From a checkpoint of a small model that answers yes/no questions on an image's attributes.
Training: normuon at rate 0.0024, 3700 steps, batches of 64.
Rows from block 4 of the fusion encoder of a small model that answers yes/no questions on an image's attributes, named by matrix and row number. Rows with one number belong to one neuron. Each number is 50 + 12 x the weight over its row's rms, rounded and kept within 0 to 99. All counts start at 0.
After each neuron's rows are labels from the 100 texts, of 14976, where the neuron reaches its highest value: "fires on" is the input token at the peak. Only what is clearly more common there than usual is listed. The data: aerial photos of the United States (SatlasPretrain).
# fc1: MLP up (fusion_encoder.blocks.4.mlp.fc1.weight, 1536x256), inputs 129-171
# fc2: MLP down (fusion_encoder.blocks.4.mlp.fc2.weight, 256x1536, transposed), outputs 129-171

fc1.63:73 45 61 76 30 57 53 38 49 44 37 28 50 46 55 58 59 64 27 51 50 48 71 68 38 63 50 63 50 52 26 51 43 50 50 65 50 46 22 50 56 31 59
fc2.63:56 43 43 51 46 36 64 63 40 32 63 50 28 55 44 56 46 72 43 65 62 44 37 52 69 46 51 50 38 56 58 62 53 40 67 55 45 55 35 46 43 61 51
fires on: "building"

fc1.216:41 49 50 61 53 99 57 33 36 32 51 54 58 41 88 49 54 50 61 51 41 51 47 49 45 52 46 51 53 45 45 35 49 48 55 67 47 72 57 33 48 60 46
fc2.216:52 37 48 19 55 36 38 66 58 68 38 55 43 57 37 58 49 54 46 73 41 50 56 25 50 50 50 69 70 46 50 60 24 47 64 68 52 54 47 99 61 47 53
fires on: "crop field"

fc1.28:48 34 73 61 24 60 51 50 26 46 47 44 54 23 43 50 39 57 45 50 51 63 49 50 31 50 53 47 38 43 84 34 38 57 40 59 55 67 57 79 44 61 63
fc2.28:71 50 50 54 50 26 57 57 62 55 20 30 43 50 52 46 51 63 35 53 45 50 53 48 51 45 49 43 65 39 48 50 34 53 48 54 39 50 49 60 51 31 69
fires on: "river"

fc1.656:57 51 28 53 50 32 15 52 50 65 45 50 50 74 52 55 41 50 50 58 34 51 61 47 55 34 52 50 66 59 46 29 43 25 50 75 68 57 54 54 52 56 59
fc2.656:46 54 20 49 63 42 50 55 58 51 47 32 50 52 57 50 59 66 50 54 59 52 52 34 64 47 50 50 42 49 60 42 43 52 31 34 54 58 77 81 47 70 38
fires on: "park"

fc1.392:40 48 55 44 52 27 47 39 36 44 50 49 46 52 39 50 44 40 49 56 34 42 62 48 46 49 65 50 51 45 17 63 50 38 69 46 48 54 34 40 43 41 28
fc2.392:23 45 50 45 41 51 45 58 56 66 40 66 60 40 53 43 51 46 44 37 50 31 52 49 54 50 46 46 51 43 49 47 46 61 44 42 71 50 64 50 56 52 78
fires on: "river"

fc1.380:50 45 65 47 52 49 42 50 50 51 51 42 52 44 41 46 66 38 52 50 39 50 50 52 43 60 38 28 41 47 44 70 55 53 65 55 51 41 41 47 50 50 66
fc2.380:60 48 21 56 59 53 55 47 49 50 47 64 50 22 27 45 54 50 56 66 41 68 34 61 69 55 50 53 47 40 47 52 30 47 55 86 50 47 55 52 50 45 71
fires on: "crop field"

fc1.93:66 47 50 37 58 05 46 27 50 50 48 56 50 52 48 49 37 49 24 54 49 52 52 49 54 50 70 48 50 33 56 52 48 49 50 80 53 45 43 53 49 38 49
fc2.93:50 70 54 56 41 62 43 65 34 70 50 39 65 35 50 54 49 50 30 46 49 50 54 56 50 69 29 43 62 50 50 48 60 57 49 60 37 53 43 37 49 71 44
fires on: "parking lot"

fc1.7:32 06 49 55 52 49 53 63 54 53 15 56 46 57 59 56 49 49 41 44 45 62 52 50 50 30 52 53 52 62 97 45 43 35 65 45 49 52 50 52 53 55 44
fc2.7:50 59 62 36 62 47 53 27 74 41 57 37 56 47 49 74 52 55 61 61 67 35 54 45 46 58 52 46 55 61 10 49 73 56 30 77 66 30 56 53 65 39 50
fires on: "park"

fc1.572:81 59 59 40 63 50 62 57 57 66 48 42 22 53 56 47 50 49 50 55 50 35 44 49 95 49 68 50 45 48 63 51 42 49 50 64 62 39 46 52 72 51 43
fc2.572:60 55 51 32 50 66 31 49 50 50 52 53 58 49 51 50 66 45 62 42 50 02 56 47 47 40 45 73 41 57 35 50 78 61 50 34 32 27 36 60 62 27 70
fires on: "railway"

fc1.532:77 39 50 32 42 85 03 39 38 47 50 54 52 35 57 65 51 50 56 45 54 66 51 58 40 78 64 62 46 45 50 55 49 31 52 50 49 45 50 61 50 54 43
fc2.532:51 31 50 50 47 59 55 53 56 39 37 48 50 70 54 53 38 67 60 38 50 61 55 57 45 43 52 49 45 62 50 36 45 56 70 38 29 42 36 57 58 50 45
fires on: "road"

fc1.156:54 59 13 50 34 42 59 70 54 42 58 48 51 32 51 79 56 41 76 33 33 48 61 52 80 19 38 50 51 62 48 37 72 52 47 50 39 49 31 52 53 52 43
fc2.156:26 45 63 54 45 47 63 55 27 50 67 66 53 50 38 40 73 61 50 59 58 65 49 49 36 62 65 35 50 48 47 25 50 45 37 36 31 46 48 50 67 63 50
fires on: "crop field"

fc1.419:70 51 48 49 31 52 79 49 39 52 48 50 51 47 49 50 47 42 53 50 50 47 45 44 54 47 45 53 46 49 50 50 49 60 62 51 62 55 68 69 49 56 49
fc2.419:62 49 47 39 50 52 27 50 50 50 39 50 50 50 50 48 51 50 37 50 27 59 37 50 50 71 50 34 62 50 55 50 50 62 47 21 49 50 50 50 84 50 47
fires on: "building"

fc1.384:61 50 54 42 50 64 48 41 44 50 54 48 49 24 51 59 33 56 54 51 45 46 39 50 57 57 48 64 29 37 53 50 46 45 75 39 70 51 28 55 31 50 64
fc2.384:43 58 45 47 53 35 53 40 47 34 36 50 52 44 52 12 58 42 45 27 59 63 50 52 50 50 74 45 55 51 50 44 59 34 51 71 48 50 56 55 50 18 18
fires on: "railway"

fc1.375:51 53 53 45 48 45 50 71 50 43 53 58 64 45 51 54 55 51 49 32 50 33 14 76 08 37 41 47 53 58 51 59 09 48 49 57 68 46 50 52 57 41 50
fc2.375:50 50 50 50 48 50 50 50 50 50 36 50 50 50 50 50 50 50 50 50 52 50 50 63 50 50 50 50 50 50 91 56 50 50 85 50 45 50 50 41 50 47 67
fires on: "road"

fc1.120:53 26 61 60 49 42 99 54 58 49 33 31 63 42 50 49 53 45 58 60 45 50 33 48 52 53 36 61 52 51 32 58 15 52 50 31 53 30 53 51 51 49 50
fc2.120:55 58 56 44 40 57 13 52 67 51 54 45 40 59 62 60 42 53 51 28 54 72 75 59 53 50 37 43 30 64 50 55 71 39 51 59 27 38 47 59 32 48 66
fires on: "railway"

fc1.481:52 26 42 50 50 41 04 47 55 47 48 50 50 50 50 68 48 56 50 52 63 45 41 46 34 20 46 50 49 59 52 55 48 52 25 51 43 58 64 81 50 49 54
fc2.481:36 50 50 00 50 50 43 50 56 24 51 50 50 50 50 46 50 46 50 50 50 73 48 50 50 62 50 23 50 50 40 50 50 50 50 52 50 50 50 50 50 50 20
fires on: "road"

fc1.553:52 80 64 54 35 90 51 64 53 31 56 38 46 63 51 53 46 59 43 56 31 37 52 50 57 53 46 55 40 32 38 49 76 33 43 70 65 72 51 54 65 53 60
fc2.553:47 27 52 45 57 33 54 74 56 50 40 50 54 46 61 52 49 38 59 50 43 76 50 50 44 48 66 27 57 66 58 67 45 65 52 40 40 58 53 40 40 53 33
fires on: "crop field"; "river"

fc1.600:51 51 51 46 61 56 48 52 52 50 51 51 55 58 50 45 50 54 60 55 53 46 46 20 73 50 43 80 54 55 50 58 46 66 50 61 50 54 57 95 41 50 55
fc2.600:29 49 55 01 52 43 20 54 53 43 51 51 51 59 52 44 76 49 50 58 34 44 65 50 64 50 49 43 55 05 49 83 54 49 65 52 51 61 65 50 99 69 48
fires on: "road"

fc1.257:46 56 46 50 46 65 27 45 50 58 51 56 70 32 79 53 61 54 68 32 52 52 45 52 53 58 57 56 51 49 48 63 50 45 45 50 54 38 47 73 33 50 53
fc2.257:40 61 38 44 60 53 50 43 49 47 57 51 50 50 47 60 07 50 45 36 54 51 50 36 41 49 45 24 52 79 55 50 54 53 50 45 65 49 45 06 60 50 50
fires on: "river"

fc1.11:45 48 54 32 49 44 41 47 50 44 49 63 54 49 47 72 76 51 49 48 62 52 37 52 52 50 46 53 49 61 51 45 76 34 51 47 51 57 53 49 43 29 29
fc2.11:52 42 50 38 56 52 53 51 66 48 45 52 54 50 41 58 51 80 54 52 43 51 50 40 60 50 46 23 19 64 46 30 39 40 50 40 28 48 52 60 46 56 57
fires on: "park"; "river"

fc1.109:45 55 56 48 49 99 56 51 60 50 80 46 49 50 61 47 50 46 58 50 54 49 62 48 50 29 54 51 49 49 49 48 37 47 40 50 42 91 41 42 50 52 30
fc2.109:47 58 67 22 39 30 46 36 39 70 50 61 50 71 36 57 66 37 58 45 58 60 51 57 66 54 36 68 46 57 20 81 49 52 49 52 65 40 58 49 58 48 80
fires on: "crop field"; "river"

fc1.738:50 39 55 49 49 55 35 40 65 51 44 37 49 58 46 75 73 51 62 17 04 42 28 48 50 28 65 43 45 49 72 69 52 54 46 50 45 39 47 47 54 48 50
fc2.738:54 60 52 51 68 69 52 50 43 46 41 51 50 59 45 50 55 53 50 61 53 53 49 59 50 71 48 55 37 48 35 62 59 51 44 50 41 64 47 46 44 50 57
fires on: "building"

fc1.329:51 52 57 56 26 36 46 52 82 50 50 39 46 54 47 55 50 49 48 52 53 39 51 36 51 49 48 33 47 65 45 72 27 66 16 46 53 61 60 50 50 50 56
fc2.329:29 57 53 51 63 50 55 35 48 73 49 54 47 35 41 45 49 50 50 49 51 60 31 50 44 46 36 44 54 53 49 23 47 45 49 53 57 46 58 50 50 72 60
fires on: "building"; "park"

fc1.766:64 43 54 47 40 41 50 39 51 60 50 38 50 42 58 50 52 36 49 51 47 59 39 45 52 44 50 48 46 37 50 19 65 69 48 57 51 51 53 75 51 43 48
fc2.766:49 64 58 31 78 55 50 55 64 48 47 59 50 48 47 46 78 50 50 39 67 54 47 44 51 55 39 34 25 58 47 47 51 83 42 50 45 27 42 40 56 63 58
fires on: "parking lot"

fc1.732:41 50 44 58 50 56 42 46 49 41 49 48 51 45 50 54 60 48 44 67 46 42 57 73 50 93 61 55 32 52 48 49 33 59 20 49 68 21 50 46 70 56 44
fc2.732:52 70 39 58 52 48 62 47 41 07 47 40 50 48 51 53 86 49 38 22 48 52 47 38 64 48 43 42 51 28 50 46 39 64 70 58 51 38 30 43 51 45 75
fires on: "building"

fc1.619:67 47 51 52 16 33 57 53 44 64 49 56 52 64 32 44 60 54 58 34 47 51 50 50 60 41 49 33 52 35 49 48 35 32 54 51 55 50 55 65 51 38 40
fc2.619:53 50 50 48 49 52 50 50 60 35 62 56 50 49 50 50 49 50 52 50 51 46 44 50 50 51 50 37 24 45 50 52 49 14 52 45 51 53 57 49 50 50 52
fires on: "building"; "river"

fc1.695:60 50 55 43 00 85 50 56 41 50 54 45 47 50 53 21 39 54 49 49 46 50 39 57 47 32 49 50 49 48 48 44 49 57 49 50 44 50 49 54 49 43 36
fc2.695:27 47 50 55 51 48 50 48 46 60 45 41 72 59 61 45 50 55 43 70 30 55 53 31 50 56 50 50 41 50 49 50 50 17 69 50 34 49 81 53 57 65 56
fires on: "railway"

fc1.763:53 64 47 60 48 38 51 51 58 47 49 41 50 31 50 39 49 50 73 55 49 56 30 71 52 60 59 27 49 46 50 55 48 53 68 42 61 49 61 50 62 51 45
fc2.763:58 48 47 57 44 59 58 48 52 33 45 56 53 56 62 39 50 48 56 59 37 50 52 50 35 70 61 58 41 57 50 49 45 42 52 60 36 31 51 67 63 54 50
fires on: "building"

fc1.595:50 61 37 59 57 48 50 56 51 59 59 46 92 61 44 34 50 41 61 50 32 47 50 15 80 50 50 52 43 49 48 53 50 53 39 42 67 51 49 44 50 54 35
fc2.595:77 50 62 50 50 36 51 56 49 54 53 39 43 44 47 42 50 59 50 50 50 50 40 52 50 37 50 50 51 50 45 57 50 51 50 40 23 34 50 52 40 58 34
fires on: "railway"; "river"

fc1.454:50 46 51 28 52 52 50 47 54 54 56 49 50 84 52 47 56 51 43 50 51 54 45 52 49 51 53 50 54 50 49 66 26 50 51 31 50 54 52 52 51 50 43
fc2.454:70 60 13 74 26 64 21 50 34 35 50 50 50 49 50 50 50 50 35 50 50 51 59 49 50 50 50 61 49 53 63 50 50 26 67 31 50 65 50 50 23 36 38
fires on: "road"