A small model that answers yes/no questions on an image's attributes, trained from scratch.
Training: normuon at rate 0.0024, batches of 64.
Data: trained on aerial photos of the United States (SatlasPretrain), 203450 training examples, 1.2 epochs.
Rows from block 7 of the image encoder of a small model that answers yes/no questions on an image's attributes, named by matrix and row number. Rows with one number belong to one neuron. Each number is 128 + 32 x the weight over its row's rms, rounded and kept within 0 to 255. All counts start at 0. Numbers have three digits each.
After each neuron's rows are labels from the 100 images, of 14976, where the neuron reaches its largest size: "colour at peak" is the nearest of a few named colours to the mean colour under the peak. Only what is clearly more common there than usual is listed. The data: aerial photos of the United States (SatlasPretrain). In brackets: how many of the 100.
# u: gMLP up (value half) (encoder.blocks.7.mixer.u.weight, 256x128), inputs 0-63
# v: gMLP up (gate half) (encoder.blocks.7.mixer.v.weight, 256x128), inputs 0-63
# out: gMLP down (encoder.blocks.7.mixer.out.weight, 128x256, transposed), outputs 0-63

u.215:032162142127107119128081128150139125115123132139011118128218131023143132119129135117126114129128112145133135134086134126130130126127154128141112060129141132123136126125133128139130123154125124
v.215:203160149139086115126120145102096132136063139128101107125089107115126164129129111130125097133128108129113128095126125161167000128142128128145125137144154110127157126163078128129128185148114176
out.215:255126119128143142160131127138122128101133125132156128104090133138099124128107158126151115124122129127128128128144124120108107125127128093126133117127125149127024128128129141065131129126130125
colour at peak: grey (89)

u.108:127167138159141028127111137158126127162135128158120127121119130160132194110128119255073112127121128100139141128127157138129125128101107090125127139166127155126127123186129127171130123130093127
v.108:128127128105145054123083141185184150179125139076170128252129081163228121127128129127144103118136171134185040132121121123129127124134132112126127129139129138102139125124100128125119137127128128
out.108:128036128128130183129114131153128139124128134117128210131138113128135121127083133000176130105088125127130103128147129089099163159153126129128130128128125174114132125128128091164126128128131130
colour at peak: pink (27)

u.0:157125125153097089163026147127128201131108151123116127125103121055154045100126131123145114097138098162083136092106143133121140122127128193129125136124142128129126126125164125128043123124126131
v.0:135127128076255061108116132157118128239117135129128161129206080179166204127133128131128141108068131141130114125119052117128129121136149123136125129135170167095128173190127110127093133132125152
out.0:127126119128213058247145128125126115123128106154128128233097128145130123129128116135128129163165208123126129209128128122128124145031136123124128133133127128130128127131060148128130129160128077
colour at peak: grey (84)

u.195:128125133134126099127121185129127146070136133109140175141108126100086000128127118115107108128127122084129128163138105154118130161117137145129129103064125132059144120128122135127148122146125127
v.195:128083134135174128147141086125156087128137128133208100131124076090147040105128150098099125127130131129156128184127125119129105100125130124127129129165113127137130135113129145126049090125138128
out.195:128213126128142099132094134025126173116128079159129080121098141144120239128150204142128116110146131255128139134181138127144099114132128123092124116166117126177128131126122138129131149124128144
colour at peak: grey (84)

u.115:128119128000112128128094129117111129114255128124095166093179132196124127157124127130084078128071120127128114103128127144114128127128129136128132128077123128127128115185131111122138129129126128
v.115:120102132126130091128127117129134132092162138128133128105173135122078100140125113009114156129111125064128134077132182154128137128127128197129128124130126110128128144211117129169055125128144124
out.115:163128115240123125179061135133150140143125128119151169141103042128087096127135103144201122143179131141128102123100130124126056137128146130141150127112132173178124150129050178079159118198169129
colour at peak: pink (41)

u.254:130063123110143129160193048133127126119103101126144128118123110123136122139128130132124127133207121130145135104127157096158171109127143141168128129126112149113133138114158190118117117124136133
v.254:188111130098145118102132130105084132124120118128122131096126169193078128151123128065115151123129142088113167129122038128090128129127129156169133111088136146123126131085128031116178108127178151
out.254:083129115102124158133151190134140211116162116122166169139151126171128095072093136064094116098156160128114130170141172135129034133075048128128185132201142139185126111121122119130128147157144118
colour at peak: grey (96)

u.247:128132115150127134080096128101121130148128128133147127123133135126186162156148132153157120123120125128123140139128130111127224118123121152131125154157129133103130126157128155119234133129128127
v.247:108140128116126133068134221155129126130123132092212130133125128090148154148134139113077129128101127136116134127128096135101196077128108135130129131141130129133125128123127158128104143133122128
out.247:127128112210128142134140139127130128200102131127153160120129120196158124181079148132110126124139127099108056110125154133133105109143145108208128161065135227196140138065099128093201172133146088
colour at peak: brown (64)

u.18:146000124128145182132147155129084140000160119156140125132161139148177135111132125128128126111127120125126126112115077125171138115128121128128107135153128143053109117161167119130138135111183113
v.18:118140128125086128116136129113119117035133128085147073110102122129127124142128132077135105128255118130127122134169200128124122125128167137110097135111130122133140154140130135128130125132126124
out.18:115132069117090140129120144129129067129131255128115140127108120131128121120124208098141147127114128122105130135119128110145110086121118129127174128127114130127144127137146123127128034202143128
colour at peak: black (45)

u.104:128218130132087032126060146128131131123132110067196098128102128204127122123132127124182112128146123128119127129135095112141134131140128130139128129109138130175135143135128123167098112137128148
v.104:144080128127096037077104125203131126163117127115066131126134114184129133127128132128128127128125128071110118123131130165137130186147133123128118127128128152126157127136121127096104134216127130
out.104:128058131128126201033129106151129141135128157133128205112140127122177146128049128129127131059122127130111143130079126120111157132128105125106130064141120147128061129131000136054125113133128149
colour at peak: grey (82)

u.39:136118129123128138120078145084128115111132132153033135125128134113023126102128151129147135120125169128130127128133126129087130135146128097156124108042128152126091123071154155137196142130131121
v.39:131127128126056111103128129118108125139000156125086138127125130079174105112091125119112114131128152140159130122143132125136127128129128098125152127149132128118178122128014097128091130128097127
out.39:028208129134126166130119125115128123130127127119158130131130134143129147126128097134140120128000123210134118128171129135134123124103162130147121184142125138126133131139213124128117128099140128
colour at peak: brown (69)

u.223:118112136114122128090127123161127155130131128091093128125116129207085138139130118130147112128119141129108129133129085131130136129134133152137128188110128133149129098119119125103121128120134139
v.223:165123128134128100117131125176160128167129138105137104120142124255133117126128128226149128127085140070128222125125132105140129129125129097163139122199129127152179107128128127111128146144138128
out.223:133098132136107128126127142059154139133129103109131118127129118069137136128101122111153135110154127133128105144101130133129086129134110124199183100130163127128131128128071130127108255141091158
colour at peak: grey (86)

u.233:115089113109100137138144121092186100083159128145111128104094116133108126128103180153130115128179129125127076091138132149086148140130132164113127117134127124187109149124127146130158121143038128
v.233:134128128204123136167129127178134146215141128125129128127128178222135146119128121131078130128137110127129116128126132144121153152114117111123117128104123123077126153133110145131251137130128128
out.233:105152122126102149091145123149149118111059165162234125167093109131127130129080145101056102156052125164076144115172129130126181132146034124174181129115103085123046156102090095062129124082134127
colour at peak: grey (85)

u.54:130133130115101128121129124127127127131142128163172142122143136078097129226128128129125091129132129134128126071126134129124118137126128130157129127125129134053125123169128123125255123153131127
v.54:100132148076106128145175126124128128143161130130179128119132144107111120251120123157128110130127121167127125129122126132161118132128129074068096128116126124123128130138151118133121105138100124
out.54:114132110148131106151120120129129129209217124132049126127128128095130121101125129111126113078142144135128161122127239108124136129132125126138203129123130119126115133122127095164125128133187133
colour at peak: brown (97)

u.236:128128128124160071049000128128142128129138133133130134117124123125091093157128130061098120127124125131128129126132126126126085127128137150128131146124129127244130237079125133120098127121129129
v.236:119122128128231089094111136133134122168094123046127131162198131152131111123139139128066144128093126102130119122128123128128132159127148118128119130132173212128133102234108122152112125133138164
out.236:111134106120114117182185177124128158127130124126125127032127128109132141135140119157129125118119099128168129128127129114127095179150122083167144043129132113116055132128136142125126142147128181
colour at peak: grey (92)

u.51:127128128152120117138133129129125144139255128178000120133157136128103120128128171098079140112089128151131122128126131121065146125196169122145122114038126128079128126129128116134128128130115100
v.51:137152128108117128134032123136146125204122129124130183252134123139109052128123132096135129128136135127128081122130139129126128129155129120115125115177108129047130052139117130117089128144115129
out.51:127121123137114126175125129173106119127119116087166213127128174132123130127064149128220087129090128090131131147116138154128044045114132120140128109128121159128129093161141128129133131133255128
colour at peak: brown (89)

u.122:142125092145130136119127107162128154128114124128207135048127139125200092141127123211102144106128124121128128140139148118151114121094126114021079127102125118128121075160125125138130255130140127
v.122:154156129133000127128154125118130127137124107104155118128133110104129127160122123162129073130158134128128132122097086211127113132119127130129134125117127128145139133095109123124097100130123124
out.122:111111132087130102136172137143094133123130103089172053163136121134144113121118163121121118147156163125126134142128069149148137084122132121157130171168079165169146169055106150129094019117129159
colour at peak: grey (92)

u.134:136127135104127135146139158159170079049124129125161093173132099132196143066129088129128128148130133124122123092128141128013165220127076132137122128170124132255111109135079116121157144129115119
v.134:126135129103114127086125104114119136133199123128052121114151114139095126164129114131137123128163124139128127137127112130127078128129114109118135128107128120014134128129141098125091127144140128
out.134:134136145000053075125076080132128130127119099123230129108153118139119033192133135127098145082145108125150150140110157091101126125148131148132094115058132128085170093101178166126121084130121116
colour at peak: pink (29)

u.83:136181130233142125132115081116128121105158136096115120121202130124129112056153127043117058129106125125145125121122150123147121128127143153133128113134131133096125145121138116157141145139213124
v.83:153031130127129130131097137142131148174066128121159132124141117200142139120121123131144126128142138126127121128145123148130151134131078056132125123137143111117155127128029129128081100129172128
out.83:115128136134111145129151147124132142129130168130128147128128129226127141127129148128139162127037129128130128128158128151127135133119128128103121131128115130128132125125226111128128088129107145
colour at peak: black (48)

u.70:042124128131140082123046126132129107192113123051130148134162128052155128161127131132131163125124140128157173141136129124113117129124119124127121157123160114148130235130120141115122103128128128
v.70:129134088108137128115077143143176144180116128089144128211127112145192125131126128129141138066152129128128068083130128128141128143152121112123127132170093128121128128183128128126128135067159127
out.70:139131140127127128122255125027128128128128141128128000144171253128129054128135179128130009128128121129129128087128128128129094128185128129128163128127102123128123135128128118128128127130188128
colour at peak: brown (76)

u.170:128160126152129127137122119118121129133125128165145129082137118102127156049128128111128130127128128124132120141171144121137130117135123144139135128127126124146134085132132130117169145117143128
v.170:126142135120126124128126128157158129132199128126109122137164124158143126085141097112117134128142128129133136134128102113111033147134126136146129127131128128059143130113132100121132120132165129
out.170:144129165150179185122169141185117136088178129128127137141148124200129165153127076179114160139128137128130107170100231126143093129109126132141138134151137113128191136128127137128168118062095143
colour at peak: brown (70); black (28)

u.183:128112128126127128130144128127125120132202078158126128116126127105120239122125149123110137128131121128128151128129125140127130128140127128123119121000128138132101128123143111106115101108174126
v.183:114159131130139124125179128185137127128098125131128125134123156002138129104116111124151067147132111147146118156144124124127128123123128128122128115113089127127023128136171176129135107105070127
out.183:126151038109134127124126152130093177084128133138120128106112101128141129129093111161140129125024136136101130128128128114075131114116105108133134147215062141116117138127123141078130211125128134
colour at peak: brown (91)

u.210:114107125134140131174083129025117127103145128114127125121116130129135098130118124079170120128111124178128101127175130152128105116124124130142122130125128132122128125186101144128127113145112144
v.210:128193157130126118122117126096144131122131122006138115129097144128169070107129128164136104147089155102135127147128137066127170072136128149165133129185125126161175117097132133117119135140137127
out.210:179210123115128104129120128167128109128126127113111134133154119125127129127133246165095127156120131133128132106146128126139105253110130129115097169130140160126138148124129111114128128128167134
colour at peak: grey (91)

u.73:158101120088140147128087130178131070203127140128174133114124110084118070114151152147128144114128127135166137118128126128130103128128130132129135194149133144104130112125127125101110170111155128
v.73:132092128131133069140160127127128115153250128170124128105172134216130141125131129137128127117128127128129125121112080125129128138125128136135127122131130086087151124114128122108126150128130128
out.73:127124113128129120129130131100127188097144130129129136108127128174131140128128129133128146129128128120000121130128129125117157127245128138158166126128122103128146120134144128183121136128128129
colour at peak: grey (88)

u.25:128152115111133000125133159132124136034218129118104151162142127100121141126128109142194194127108131121122129164146057142108128127132130128129133134146132132053126062129128128128194133141125135
v.25:124123102143185127099103172157154111173058146119180134165128112164148128116128246111143064128101133127128086125110128128126128193159128103112122129213122130128134090161125126128123131085126120
out.25:133085023128128178124000128126128128131128131128139129089109131132048136125123112129126101178127128194128123061129154128130110137128133134134061128074124165128127148106134122105127171102125119
colour at peak: brown (83)